Weights of a small masked image model: encoder arch vit, encoder width 192.
Rows from block 9 of the encoder, named by matrix and row number. Rows with one number belong to one attention dimension. Each number is 128 + 32 x the weight over its row's rms, rounded and kept within 0 to 255. All counts start at 0. After the name is the row's rms in percent of the matrix's.
# v: attention query, key and value (stacked) (encoder.blocks.9.attn.qkv.weight, 576x192, the v third), inputs 0-95
# proj: attention output (encoder.blocks.9.attn.proj.weight, 192x192, transposed), outputs 0-95
v.128 098 [130 117 159 136 124 124 174 196 144 179 108  78  99  85 156 114 128  78 145  82  85 106 129 105 101 107 112  85  93 114 117 114 164 150 120  60 118 130 130 140 153  82 107 100 150 152 143 110 131 110 146  53  91 154 124  68 131 164 109 112 131 105 102 216 139 125 150  39 131 136 138 140 100 121 145 167 106  62 158  95 176 104 130 111 130 109  70 170  93 124 133 180 113  77  84 162]
proj.128 091 [149 154  69 133 156 126 106  82 138 159 131 185 126 148 107 140 159 137 129 118 165 135  79 159 149 142 136 155 181  50 190 125 106 104 136 153 109 144 135 142 101 105 154 141 107 110 126  94 113 109 131 224 175  96 102 167  85  62  98  44 146 153 124 107 152 171 169 103  77 115 181  76 163 150 106  93 135 163 126 119  55 129 140 108 128 149 122 157 155 130 168 155  79 137 161  48]
v.129 092 [ 61 176 139 151  78 170 122  96  72 158 127 135 131  75 113 148 107  92 133 149 118 127  87 172 137 127 160  96 130 106  94 111 105 131 139 128 220 176 128 115 109 122 149  76 159 127 129 135 154 123 182 168 164 109 145 129  95 119  84 133 166 114  94 180 155 178 115 129 162  97 124 106 144 120 117 158 116 161 141  99 139 135  89  69 152 102 105 152 199 120 117  49 136 124 108 120]
proj.129 092 [129 104 130 134 125 136 167 137 202 146 170 136 103 146 118 188 156 170 147  72 139 158 122 144 169 139  56 125 112 123 151  85 102 130  79 170 138  93 162 210 118 114  93 178 112 155 199 102  67 126 125  98 180 102 130 146  59 130 129  99  88  93 134 136 103 112 181 139 113 153 127 132 111 122 132 149  81 100 109 162  69 139 127  86  37 121 122  58 152 189 146 124 114 119  85 158]
v.130 112 [118 198 156 151 130 110 128 139 107  71 141 137  99 173 137 133 159 143 122 203 108  93 145 132 100 148 131  90 145  92  86 147 145  90 185  72 175 147  14 117  65  51 163 107 123 156 165 137 102  79 163 164 172 103 108  97 185 168  94 120 139 152  44 126 172 176 160 125 193  54 161 138 142 139 165  93 119 153 124 180 128 129 130 109 148 120 124 157 159  87 104 142 128 171 112 118]
proj.130 110 [116  95  86 159  93 140 140  64 151 150 103 128 155 126 135 124 134 153 136  89 150 122 110 160 166 121 146 195 133  75 163  90 111 117 110 139  78  91 229 131 130 134 113 169 112 220  89 141 111 184 113 153 180  90 147 182  42  93 186  96 124  78 180 122 112 123 105  99  98 169  95  77 127 111 110 144 116 105  78 128 140 102  89 128  56 104 155 121 163 132 119  96 161 108 129 104]
v.131 099 [105 105 106 115 120  79  83 154  86 101 106 147 155 132 212 133 133 120 128 149 154 126 168 120 116 175 107 142 135 113 123 157 140 144 134  85 120 117  75 154  90 117 121  99 105 195 142  84  93 174  77 127  58 174 104 151 150 117  94 178  85 130 155 112 128 116 152 118 144  53 107  99 173 109 153 163 172 151 109 139 146 165 129 148  90 120 109 120 172 105 133 105  89 218 187 135]
proj.131 084 [ 95 154 111 154  96 123 204 112 144 179 115  85  72 168 132 151 157 106 139 151 147  81 112 165 135 117 181 118 124 182  96  69 102 190 181 141 150 147 144  95  81 124 141 144 130 138  71 144 109 104 150  94 175 100  58 116  72 130 137 107 115 145 152 144 138  98 117 133  97 129 150 118 111  74  94 160 170 145 113  95 150 169 131 152 112 109 157 129 112 147 126  72 150 150 106 149]
v.132 103 [162  81 145 106 123 134 138 126 198 194 143 130 154 105  80 149 114 131 119 103  94 114 108 126  94 131 135  37 129 126 151 154 132 147  87 130 103 178 200 142 129 118 154 151 157  93  83  58 100 105 150  94 122 146 158 134 137 128  86  84 122  67  95  91  57 129 113 134  93 114 122 108  39 168 107 162  86 138 159 157 124 162 155 144  99 139 154 158  54 196 113 117 114  60 115 170]
proj.132 106 [177 142 152 121 158 119  81 158  98 119 126 108 102 170 119  83 153  81 145 153 148  85 137  96 172  87 188 181 158 138 150 143 116 124 119  93 114 102 132 116 112 114 152 136 111 123 107  92 126  82 117 179 123 178 108 105 135  97 160 120 155 119 110  80  90 119 154 100 106 154 170 138 205 130 163 159 139 142 108 111  94 126 148 113 151 126 105  95 145 113 118 125 113 207 158  85]
v.133 112 [160 101 114  54 192 138 147 110 110 121 125 108 105 138 103 134 125 145 143 150 156 125 136 163 146  65 168 108 129 125 169 179 157 152  93 211 133 124  98 132 151 154  97 125  89 186 139 122  98 159  91  84 108 108 140 189 109  75 123 122  85 134 136  55  90  95  97 169  95 163 113 104 112 130 131 177 141 138 118 140 119 126 160 175 127 109 116 136 109 112 122  88 145 136 143 105]
proj.133 093 [111  85 103 138  61 169  66 188 142 140 146  62 169 118 119  89 178 129 111 107 120 159 130  87  94 146 185 136 145 143 102 105 225 152 132 144 135 175  71 144 150 114  93 128 124 117 117 131 119 145 137 165 133 100 111 117 184  83 151 155  73 111  65 127 139 109 133 121 170 119 101 155  88 125 130 118 142 102 134  81 102 112 229 179 169 175 102 151 114  77 124 126 120 112 195 161]
v.134 123 [142 204 140 111 178  91 119  98  60  67 147 133 129 144 135 149 198  97 131 121 164 109 157 146 112 126 152 116 159 131 149 147  82 124 157 155 147 141 128 168 147 129 163 118 136 125  42 142 123 160 125 160 168  69 121 103 150 136  70 240 148 167 128 104 189 111  64 138 164 140 105  78 149 145 203 133 152 105 168 127 168 122 113  87 151 133 170 121  89 106 122 132 108 176 109 107]
proj.134 109 [121 174 149 150 137 159 177 123 132 165 120 100  87 117  63 160  84 180 114 169 115 164 109 172 141 172 118 117 123  95 130 133 170  86 137 147 155 198 180  74 139  66 120 122  93 186  99 165  60 145 154 129 134 140 128 138 180 111 130  96 124  83 141  97  79 121 167 126 102  81 149 173 121 141 109 127  67 131 122  90  77 122 120 145 129 161 106  96 114 108 151 139  60 142 147 179]
v.135 082 [210  51 149 144  66 155  92 160 137  57 122 105 156  36 170 149 171 128 171 193 137 105 146 109  77 117 111 104 143 168 135  99 134 132 148 121  87 144  98 134 127 161 112 117  88  74 114 180 142 105 127 124 112 173  87 103 128 163 157 160  98  82 149 139  70 160  87 129 175  28 134 109 146 110 137 167 164 106  92 157  42 141  85  97  97 115  96  54 132 149 173 146  83 118 145 147]
proj.135 089 [106 153 101 157 122 208 129 141  94 192  92 168 141  88 125 127 129 113  60 109 196 104 143  94 127 127 113 156 111  48  65 114  86 156 122 130 136 105 129  66 128 127 153  83 126 177 137  65 140 154  86  97 104 139 110  96  86 165 106 140 176 159 146 152 192 134 123 146 107 159 140  63 175 169 149 115 157 121 126 153 240 157 179 152 166 121 120 145 113 148 137 104 116 152 172 113]
v.136 100 [103  94 163 130 136 117 135 139 180 103  59 115 145 156 158 114 109 137 149  94  94 157 116 138  97 121 141 144 136 119 140 111 166 109 169 111 104  54 134 124 177 111 127  86 111 128 203 111 110 127 106  87 113 117 148 142 149 127 159 111  92 131 104 144 119 125 132  79 139 163  82 178 167  88 119  83 112  95 146 114 133  77 133 124 136 120 106 169 112 148 136  97 106 115 117 175]
proj.136 091 [146 139  72 106 116 137 195 105  88 150  96 171 129  92 100 110 180 159  84 115 115 116 165 111 133 162 110  98 149 128 134 125  84 112 147 139  82 190 109 124 150 130 138 135 176  89 132 125 154 135 124 148 143 130 121 132 129 146  54 127 144 160 129 128 112 156 166 128 149 106 170  85 114 171 123 130 132 186 156 122 116  88 133  79  87 199 145 160 159 122 164 137 173 162  82 134]
v.137 089 [162 101 183 143 123 116 121 125 181  92 194 125 152  63 125 123 134  61 150 136 106 144 143 104 160 110  61 135 119 109 133 105 131 165  81 106 158 158 194  82 136 187 155 129 117  56  75 103 139 125 130 188 140 138 107 145 153 137 120 125 110 114 160 159 113  65 122  78 156 104 108 119  93 153  78 138 105  99 137 150 168  93 111 111 127 145 152  88 157 120 135  76  77  73  78 155]
proj.137 093 [164 160 153 147 150 131  94 155 150 177  96 164  89 137 178 130  83 153 170 116 172 137 157  99 125 151 132 147 168 117 112 135 100  75 133 158 111  78 129 127 189  72 138 149 105 134 136 115 142 177 128 121  42 153 117 142  90 159  73 110 153 107 120  88 151 162 148  92 147  67 143 135 160 169 158 124 135 101 111  78 123 174 161 100 166 140  53  89 131 146 119 133 119 178 152 129]
v.138 089 [137 124 186 106 157 159  88 116 216 122  91 123 122  95 110 105 156 156 170  98  86 184 101  76 172 119 114 124  82 138 113  99  97  96 127 103 140 140 129 132 101 126 105  98 150  76 161  80 131  34 118 133 193 133 137 129 124 123  83 138 182 137 109 183 120 188 172  96 101 139 111 143 145 151 136 104  61  95 124 127 119 139 145 149  71 136 136 146 114 123 130 121 115 120 107 168]
proj.138 090 [102 159 153 185 146 101 118 206 155 139 164 120 131 108  88 188 140 106 116 166 137  88 110  99 105 111 133 122  81 158 141 112 112 177 128 125  98 132 148 123 170  81 203 114 138  74  97 131 162 103 151 159  76 113 128 145 124 156 110  94 105 134 121  80 115  58 122 105 178 136 119  41 151 125 137 114 124  94 136  99 121 106 155  60 155 134 158 137 121 139 138 167 129 148  58 108]
v.139 094 [112 158 151 110 161 104 155  81 170 155 125 123 126 168  90  92 110 157 201 126  85  51 116 131 140  99 142 121  80 181  99 110 105 164 144 104 146  56 137 120 110 118 101 142 163 105 145  52 105  72 121  64 107 125 121  99  94 121 146  88 135 177  87 156  80 120 143 107 127 152 131 156  74 125  50 131 100  98 157 122 138  92 180 108 127  99 100  94 114 159 126 134 138  38 122 144]
proj.139 088 [184 149  78 126 106  99 113 131  93 134 102 124 136  86  64 142 101 109 103  84 150 181 177  90 111  72 129 176 166 115 133  99 155 133 152 132  93 120 127 110 141 132 145 151 124 168 184 134 107  92 167 153  95 156 118 124 117 130  83  97 140 116 142 137  84 123 157  98  83  76  96 121 114 110 178 111 141 166  89 105 116 113  75 129 107 182 140 114 128  69 128 160 122 143 130  69]
v.140 130 [177 115 144 138 124 124 106 189 163 173 136  70 191 147 161 126 141  91 147 125 166 138 134 167 121  88 100 145 118 169 163 121 145 209  95 124 107  84  42 141 125 103 100 173 122 178 162  94 131  69  76 163 124 173 152 173 145 108 119  92  97 146 131 145  83  76 137 108 136  94 126 155 133 106 142 167 122 131 109 136  96 117 210 116 159 137 125 147 132 121 177 133 186 159  93  60]
proj.140 105 [120 125 133 140 164 101 114 115 175 154 127 132 134 120 147  65 131 140  85 147  90 103  75  81 124 187 152 152  90 153 163 131 174 161 173 105 158 150 145 130 103 104 132  98 112  76 148 147 113 140 186 123 128 108 104 124 137 117 124 179 147  89 142 128 117 223 123 171 136 145 159 150  98 147 114 132 141 126 123 106 205 151 147 135 168  78 100 103 130  89 135 119 116  89 165 181]
v.141 086 [135 134 136 171 146  84 130  86 136 143  91 147  94 118 138 132 152 123 105 179 152  68  84 210 179 158  82 141 107 146 127 147 155 162 126  95 140 116 153 111 135  75 149 136 129 105 166 146 100 114 152 141 178  85 143 164 134 161 172 151 162 102 111 123 144 183  94  99 129 127 162 122 107  68 127 103  93  91 108 113 146 103 175 168 173 130 149 120 130 138 131 153 159  74  60 133]
proj.141 081 [179 112 120 127  98 123  87 110 125 178 151  71 114 131  91 145 106  69 140  87 108 130 113 131  98  96 163 178 136  94 123 101 107 121 156 103  79 124 160 160 115  72 106 102 132 149 116 137 160 122 173 158 101 129 190 123 112 135 137 173 112 112 142 148 131  99 117 110 101 108 119  63 184 181 132 169 157 111 110 188  99  97  55 154  89 114 119 120 174 115 142 128 107  92 179 141]
v.142 094 [107 138 137 140  81 133 116  75 137 158 140 170 168 104 110  82  74 181 170 106 147 167  71 148 132 123 130 148 156 139 121 113 140 111 143 138 141  70 112 138 123 120  61  92 123 140 166 163 180 127  88 140  81 145 121 138 175  70 195  88 115 154 174 159 106  98  85 138 178 141 157 140 157  99  82  96 141 142  77  86  72 170 176 102 181 102 116 152 142 145  93 214 166 110 159 117]
proj.142 101 [156 139 176 146 146 152 129 102 119 136 104 106 136 104 110 139  89  96  89 143 138  98 109 108  61 160  82 115  67 154  80 131 139 122  96 124  73 149 120 124 136 171 116 140 152  87 160 158 180  85 137  63 146 123 175 113 134 154 100 178 160 125 122 154 170 101 148 134  72  94  84 179 136  24 131 133 160 138 151 168 180 108  82 142  98  64  99 135 101 123 117  72 103 122 101 154]
v.143 111 [121 118  87 139 131 129 139 175  51 107  89  95 196 110 148  84 123 146 103 123 167  93 137 158 177 117  85 159 137 117 158 188  96  67 147 102 116 129 115 116 117 104 149 128  99 178 179 146  77 134  98 106 162 122 155 150 153 113 156 136 128 142 125  90 170 131  68 109 144 102 121 152 152 113 144 132  90 114 107 126 151 118 145 103 210  90 106 174 151 135 130 153 123 151 167 121]
proj.143 101 [ 76  87 105  55 141 120 155 113 118 131 144  79 128 165 158 105 206 147 153 110 103 146  56 132 109 171  95  88 111 121  85 166  91 110 149 147  94 133 125 139 127 127 139 121 121 119 115 133 149 125 128 141 134  66 123 100  90 172 136 129 111 176 112 150 121 180 156 136 104 113 109  47 147 106  85 113 171 140 114 160  76 171 129 108  79 163 199  86 151  96 154 103 112 150 145 111]
v.144 116 [ 89 119  97 128 120 121 127 146 137 123 165 140 104 131 167  80 146 129  71  92 141 130 105 156 128 138 132 108 136 116 100  98 123 187 143  86 154 157 111 156 127 109 124  86 131 175 147 174 107 140 152  96 189 131 157 132 110  86 121 125  76 183  98 126 158  91 176 109 153 151 115 143 207 132 161 116 153 163 171 101 119 161 182 143 125 115 130 185 140  59 110 118 183 171 106  58]
proj.144 103 [183 147 185 133  52 142 159  93 142 127  77  68 139 104  94 190 122  97 124 137  89 184 117 111 100  85  90 132 118 128 165 130 131 104  78 145  99 141  98  87 135 101 156 155 165  99  80 105 114  71 123 106 117  98  65 145 119 115 160 132 191 114 115 156 135 127 125 122 126 161 120 108 153 109  90 145 139 125 134 112  60 132  39 156  84  88  96 128 148 158 129 167 160  60 152 165]
v.145 105 [149 150  87 100 154 128 125 120 106 116  74 106 136 125 125 124 122  69  57 122 124 107  97 111 104  94  76  59 139  99  73 135 163  85  97 137 112 115 132 180 145 105 128  82 101 133 104 108 116 202 143 142 163 137 108  99 104 159  91 162 105 185 117  79 165 113 121 123 153 121 170 123 169 175 151 137 144 160 158 139  87 121 108 167 101 155 141  91 155 118 176  92 109 200 170 150]
proj.145 097 [162 139 140  89 129  84 144 116 162 151 146 134 135 157 153  74 132 159  32 126 155 153 133 179 158 129 158 127 170 134 204 129 161 177 172 113 167 160  94  78  82 155 127 160  93 107 138  66 134 125  96  97 157 140 207 117 117  24 138 136 150  89  75  81 132  93 104  97 123 154 151 120 123  66 165 165 125 140 130  85 162 100 129 165  91 109  83 126  88  95 115 145 166 106 121 107]
v.146 114 [133 172 184 114 113 188 172  88 139 110 100 128 111 162  45 134 105 153 139 141 139 144  79 153 101 108  94 100 139 137  72 121 174 117 123 131 148 154 203 111 141  89 101 103 125 107 119 125 111  58 193  98 123  72 114 125 105 134 149 120 139 108 157 112 151 155 126 131 114 183 131 170  57 131 126  49 126 111 137 111 137 106 145 130 131 134 110  69 109 134  91 181  69 103  92 155]
proj.146 098 [148 152  77 129 141 135 105 126  71 180 142 158 119 115 117  79 109 131 116 118 137 127  98 110 137 109 154 155 154 113 147 146 134  43  77 128 106  88 134 165 150 124 110 122 179 188 183 138  83 162 121 162 102 115 136 178 171 126 106 161 161 163 117 170  63 176 135 108 158 105 118 108 144 137  75 111  48 125 132 148  70 128  70 158  88 195 115 133 153 166  75 107 157  48 112  81]
v.147 097 [143  87 152 132 171 164 129  59 158 134 135 145  95 165  85 133 129 132  96  44 121 135  63 103 161 147 135  80 164 134  81 150 109 111 165 211 133 138 196 129 132 103 146 101 148 158 130 163 189  91 170 127 162 117 161 130  88  94 105 123 155 121 161 152 178 155 114 116 136 101 152  58  88 179 128 149 159 140 201 107 189 144 155 119 150 151 154 165  79 137 154 124  93  74 148 120]
proj.147 085 [158 160 141 157 182  78 187 149  91 131 135 160 153 101  91 148 110 135 147 184 138 117 138 123 103 132 104  85  78  93 138 142 125 125 122 165 131 170 118  91 194 113 145 163 119  90 147 151 113 118 120 193 119  79 162 149 179 106 144 108 115 157 124 161 150 102 177 170  89 120  97 136  68 105 129 178  62  93 110 160 104 138 109  76 160 147 122 111 140 168 165 108  94  89 106 140]
v.148 107 [112  78 108 138 176 128 159 129 126 115 156 211 126 181 128 104 159 136 139  63 117 122  92 153 135 171 185 130 185 112  66 125 170 194 110 148 132 178 170 184 138 184 164  92 164 191 130 152 148 202  89 140 137 105 188 162 102  89 105 112 135  84 128 125 153  79 143 129 109 129  96  99 182 122 125 123 168 115 152  98 163 133 109 147 144 197 131 135 170  92 163 136  82 154 165  63]
proj.148 099 [132 136 156  91 104 149 138 138 176 150 162  81 134 107  95 154 107 141 164 165  98 154 147 139 113 178  66  52  73 165 141 118 115 125 165 159 148 192 149 104 162 116 157 154 159  77 149 114 104  88 157 119 166 102 121 127 169 143 102 112  84 147 118  88 106 111 162 246 118 139 129 171 100 178 128 152  80 178 141 151  89 175 162 123 117 103 112 157 110 186  88  95 112 123 143 161]
v.149 103 [142 145  82 177 152 126 115 145 103  85 161 117 107  88 163 103 172 119 148 104 121 186 166 116 125 153 157 106 116 118 164 137  99 103 195 146 139 150 115 141 134 145 185  73 108 157 109 155 138 200  93 142 128 129 149  76  78 131 176 189  75 144 105 124 187 115 141 159  86 206  91 133 127 174 178 160 176 157 156 136 134 120 167  94 143 151  95  87 100 132 131 131 144 161 134 107]
proj.149 102 [ 78 153 118 109  84 133 163 144  94 163  90  77 140 154  93 138  71 131  86 159 120 150  88 149 156 115  45 108 122 159 117 106 119 128  79 109 118 184 130  99 174 115  94 132 132 116 123 142 142  96 182  82 136  40 121 213 156  97 157 168 155 125 118 113 104 139 117 179 159 167 174 126 135  88 117  78  73  74 151 111  93 142 101 142 138 150  80 152 158 108 143 172 163 118 141 149]
v.150 119 [144 138 178  96 101 143 113 136 165 141 171  84 107 112  55 138 178 171 178 153 120 148  74 119 128  94 119  95 149 162 138 132 169 127 125  95 162 132 121 115 117 174 116 121 148 116 203  85 189  67 152 115  73 161 148 101  95 156 163  67  88  38 138 108  75 150 140 106 114 113 135 114  36 108  89 137 115 129 114 101 116 116 112 138  73 103 114 106 114 176 129 123 124  43 150 142]
proj.150 098 [155  95  86  95 183 149 102 107 128 173 136 151 134 120 125 180  91 100 112  88 161  75  90 165 136 150 112 192  62 143  86 155 100 162  49 189  29  33 136 105 184  84  72 181 100 163 166 147  84 128 125 173 125 145 151 195  95 157 112 105 108 124 115 115 129 130 117 116  94  81  98 128 138 122 134 124 128 154 129 198 141  94 131 108 140 152 150 125 130  96  86 136 128 174 103 127]
v.151 099 [161 151 116 124 127 121 129 157 173 142 125 110 150 116 151 136 128 131 122 113 116 105 169 113 112 182 185 110  88  82 142 127 119 141 107 149 135 117 146 196 165 191 150 138 107 108  76 101 152 212  75 122 123 115 154 123 138 126 150 113 107 129 112 130 170 134  95 145 159 203 151 111 124  98 156 155 110 130 149 167  85 102 165  57 142  67  83 120 114 143 178  62 158 206 158  99]
proj.151 093 [201 124 113 122 108  97 137 131 109 132  88 160 128 145 142 168 137  80  83 158 133 159  95 104 110 124 128 164 107 146 155  97 197 114 107 140 175 125  71  66  94  80 119  91  82 143 120 118 161 120 183 108 118 152 135 173 198 142 113 170 126 137 105  87 165 108 130 128 108 115 161 158 158 158 121 123 124  62 191  79 166 111 172 166 120 196 134 166 149  87  55 190 133 144 138 108]
v.152 098 [100 128  81  36 109 148 151 132 117 148  42  52 161 140  61 151  99 190 118 109 147 161 116 111  81 144 188 133 168 103 174 170 152 127 144 180  99  76 122 130 154 163 127 116 128 153 174  65 133 122  59  88 105 142 169 115 154 141 194 166 147 202 124  99 107  62 108 127 130 150 135 164 179 120 146 150 165 169 136 128 148 185 184 138 144 112  96 146 101 157 148 114 169 138 123 133]
proj.152 099 [106 101 104 149 110 118 142 109 157 121 109 139 116 105 125 110 107 146  87 130  89 188  88 180  63 161  79  71 119 118  70 127 158 112 135  69 144 193  72  92 155  96 159 155 132 107 105 133 133 112  69 114 161 110  32 157 126 102  98 142  60 172  98 182 162 118 154 151 105  98 124 154 136  91 126 114 121  72 161 144 133 112 129  87 106 181 118 143 126 140 184 104  89 127 143 173]
v.153 114 [115 128 101 101 155 153 110 124 101 167 118 169 140 194 131 131  65  36 154 177  93 156 167  94  99 143 124 168 141 174 110  91  89  41 140 131 116  75 104  54 120 103 120 130 164 158  86 157 150 131 163 132  75 124 104  91 139 176 130 105 142 106 201 132 161 106  92 117 148 120 154 154 112  98 104 104 134 107 142 189 131  87 143 131 116  97 197 107  54 154 106 165 154 110 136 127]
proj.153 100 [118 135 105 125 101  76 121 126  90 103 152 144  84 102 102  50 145 182 132 105 183  77 167 169 185 133 166 125 175 121 123 123 146 126 132 147 142 162 196 126 108 149  91  76 113  89  98 160 115 127 148 132 142 123 128 181 164 118  81 150  90 138 118 116  96 154 157 134 161 132 185 132 165 144 140 102 113 136  59  91 143 107 117 109 180 197 128 124 161 101 178 119  68 148 123 109]
v.154 102 [ 97 142 174 102 118 118 156  97 151 194 128 154 178 144  86 147 153 131 179 124 106 165 110 121 124  97 128 176 142  83 118 120 173 107  97 150 187 136  91 116 163 194 128 150 146 135 193 127 177 161 102 128  59 143 140 128 137 138 212  31 115 137 163 110 105 136  94 174 167 164 127 134  84 126  92  98  71  86  89 104 117  98 144 110 135  80  91 119 151 132  95 127 133 109 138 128]
proj.154 094 [167  63  90 136  97 139  68 140 150 155 118 128 107  96 123 147 119 127  83 138 152  81 111  88  79 179  85 120 103 146 106  79 171 165  90 170  83 107 108  88 152 157  89 146 130 144 141 133  68 135 108 130  89 143 148 100 197 127  89 141 160 133  93 137 181 113 156 127 158  29 161 192 148 141 113 111  84 119 159 105 104  94 176 133  95 129 101 174 133 116 122 170 140 133 104 155]
v.155 103 [174 117 120 152  68 107 126 128 191 147 170 109 106 136  98 166 131 125 124 127 149 117 186 165 124  88 178 144  98 129 114  93 166 198 130 115 153  75  90 159 102 118 111 134 152 134 184  76 105 119  78  95  90 128 160 161 133 130 188  84  83 163  78 157 122 139 145 122  78 122 112  99  81 111  86 103  86 124 108 125  96 130 201 136 162 103  95 188 120 144 119 125 163 154 159 111]
proj.155 099 [121  96 128 131 103 123 129 141 107 126  91 148 129 142 105 112 147 133 154 133  76 150  47  76  77 120 146 190 154 117  89 148 133 126  94 105 106  96 155 141 126 108 103 147 161  89 134 142 138 104 165  95 156 146 149 143 187 117 125 152 169 113 122 129 130 164  87 120  95 178 142 162  78 125  65 100 143 125 161 143 138 158  66 113 113 194 177 153 188 115 105  93 142  99  96 159]
v.156 087 [132 143 101 112 181 124  62 133 102  69 192 109  90  89 163 113 138 107 130 133 154 119 137 177  93 165  66 111 112 144 131  91 110 135 136 102 138 124 127 127 112  96  93 206 206 105 124 179 102 153 138 165 208 116 146 130 118  94  82 193 135 141  79 143 169 136 113 108 183 105 176  68 139 159 159 199 128 127  99 129  69 175 180 156 151 117  73 141  95 105 147 117 157 112 155  53]
proj.156 084 [104 107 201 136 150 142 184 107 141 147 133  80 172 119 129 133 114 149 156 158 202  94 157  89 146  80 141  91 149 157 202 136 136 117 156 126 149 200  91 122 144  94 179 103 137 140  90  97  94  57 178 145  78 117  95 125  95 144 176 113 122  74 114 132 137 117  98 172 130 145 100 126 156 145 131 123 128 120 120 118 133 140  86 118 108 158 127  86 131 117 125 159 145 124 138 133]
v.157 123 [110 100  95 102 151 117 139  73 104 104 103 212  88 104 112 148 129 163 117 114 106 111 100 111 129 147 197 104 125 126 115  98 133 127 129 171 111 153 199 142 151 184 162  96 102 148  74 161 149 157 144 102 156 132 129 171 105  35 107 104 115  98 148  61 142  92 113 121  34 128  74  93 162  72 146 131 125 175 188 121 133  91 132 117 109 149 170 162 163  99 147  99  97 170 162  87]
proj.157 109 [ 78 105 147 130 102 130 173 165 101 103 149  95 154 136  76 125 113  93 193 121 136 198 153 162 137  99 123  87 113  96  81 150 145  98 104 112 114 124  67 102 142  67 123 116 135 129 142 160 114 176  93 140 101 104 158  61 116 131 105  96 132 184 106  89  95  64 141 133 197 134  86 162  94 191  88 125 153 115 141 150 102 143 184 150 150 146 122 142 123 150  98 105 133 117 152 145]
v.158 095 [162 123 139 131 112  77 108 116 164 144 179 134 172 131 161 168 168  91  84  93  77 148 162 147 115 118 134 205  81 145 133 164 107 193 109 136 162 117  80 125 150  18 129 149 110 142 149 159  95 123 138 122 153 109 131 143 163 145 109 105 106 150 122 121 181 149  98 138 184  90 145  65 112 119 136 126 101 150  78 102 128 109 182 114 153  54 107 174 156 107 151 136 174 140 105  87]
proj.158 092 [129  82 159  95 131 137 110 118 103 123 187 100 133 165 130  99 103 130 148 183  99 102  94  22 130 130 112 124  99 134 108  91 178 206 103 137  73  81 148 150 114 157 152  76 137  88 137 127 106 100 125 121 164 161 131  92 121 147 109 155 166 134 169 183 147 116 157  85 110 147  86 115 129 107 115 138  97  71 106 130 158 210 105 135 148 166 109  62 130  69 125 103  95 144 113  99]
v.159 101 [140  98 158 165 131 125 197  31 162 137 107 134 131 156  73 165 146 124 160 126 111 154 130  84 136 127 157 138  97  53 109  69  87 104 170 148 160 153 122 104 142 131 166 138 121  88 131 129 153  94 157 147 113  87 158 108 171 144 112 129 120  90  86 169 152 128  95 114 137 125  84 130  92 128 117  80  91 111 135 135 181  62 136 101 124 140 157 120 146 109 100 122 147 106  96 164]
proj.159 088 [172 154 129 126 166  90  79 152 140 140 184 149  55 121 142 176  62 159 115  80 140 120 147 144 152 142 134 135 158 138 129 127 151 120 105 136 139 115 173 169 151 101  76 140 129 131 136 173 132 171 123 124 153 184  59 143 138 142 110 132 148 138 118  64 117 175 131 106 116 136 197 119 106 139 106 127 103 104 126  83  84  97 147  75  70 155  84 125 147 155 119 141  81 163  87 143]
v.160 102 [146  97 132  68 101  85 134 120 185 132 150  97 104  75  96  91 158 144 143 152  91  45 123 107 148 129  93 156 128 122 177 102  78  99 132 119 139 162 136 131 183 190 147 163  73 137 127 139 179  85 132 153 126 175  62 106 147 138 152  50 177 147 126 139 149 106 141 132 155 137 115 137 132  89 125 153 103 131 137 146 147 128 133 101 159 129 136 141 178 176  63 161 113 128 178  85]
proj.160 113 [ 72 103  73 176 100 103 153 140  79 165  62 168 133 148 156 130 133 145 109  92 132 157 113 179 153 119 128 156 125 130 130 121 196 114 109 126 108 120 118 126 116 178 155  87 231 160  94 129  60 125 132 115 187 128 127 135 151  98 147 127  86  70 147 118 119 134 123 141 139 131 151 110 111 108  96 116 187 131  78 159  64  35 122 149 100 137 147 154 104 137 125 159 119 141 104 120]
v.161 116 [199 125 140 113 132 143 120 139 127  83 154 201  57 152 142 144 108 104 196 155 130 154 139  76 106 128 116 107 148 109 122 166 126 145 111 183 101 157 178 127 133 112 125 141  80 136  54 133 145 179  88 136 115  73 162  46  55 117  76 127  78 123 140 115  86  89 141 128 171 166  82 126 135 153 127 181 163 187 126 199 137 175 187 140  88 133 129 132 107 178 148  80 131 182 114  91]
proj.161 117 [ 95 146 154 173 184 146  85 146 208 136 154 127 168  69 122 140 172 115  84 110 129 113 119 202 155 175 135 164 101 170 142 139 125  79  98 142 153 164 133 125 137 116 138 135 124 147 167 117 117 130 148 142 135 166 120 104 167 109 130 145 115  96 184 183 142 129 101  99  57 132 159 112 143 147  88 122 108  78 205 103 153 130  88  65 223 132  85 120 180  91  82 133 133 108  72 198]
v.162 117 [139 129  89 161  88 129 161  46 140 122 159 162  73 159  68 162  97 128  76 139 120 148 181 115 131 155 122 109 196 142 128 134 130 105 137 162 142 142 149  82 199 157 188 115  95 120  87 108 140 123  80 146  78   3 142 143  57 152  93 151  90 108 159 154 138  95 169 113 189 108 163 126 109 117 173 128  95 133 145  98 109 132 122 100 171 114 157 125  97 182 104 133  78 138 168 132]
proj.162 107 [ 69 138 126 137 167 144 154  91 155 122 133 135 171  96 125  99 145  79 129 105 122 137 147  91 142 117 154 112  74 161 131 160 153 101  73 125 113 158 150 133 114  49  73 158 150 104  97 114  96  43 223 100 133 156 110 147 124 152 195 168 151 134  87 133 141 195 169  85  92 137 103 142 120 146 120 153 188 152 115 102 121 107  96 156 165 160 141  81 125 118 111 141 123  57  79 130]
v.163 114 [131 132 129 178 120 152 176 108 123  74 139 164 103 166   8  95 135 101 126 171 106 146 145  89 133  98 178 165 123  87 139 129 124 133 119 105 129 152 149 151 197 128 151  99  86 125 107 155 129  68 178 163 128  80  68 163  96 178 196 164 135 111  99 122  96 140 161 133 140 110 118  49 111 126 165 102 118 118  92 137  70  92 159 116  89  85 116 126 130 154  99 136  87 113 179  74]
proj.163 108 [137 143 149  60 148  85 174 108 119 173 110 120 120 143 146 158 125 177 112  97 109 131 167 134 130 125  36 107 111 149 144  97 157 114 147 157 119 117 162 113 140 139 118 150 178 136 100 113 119 145  94  52 142 120 152 141  97 148  60 111  68 139 180 119 166 187 117  69 138 159 144 131  58 115 131 130 193 194 135 160 128 105 118 125 102 108 167 146 128  83  81  99 130 111  89 150]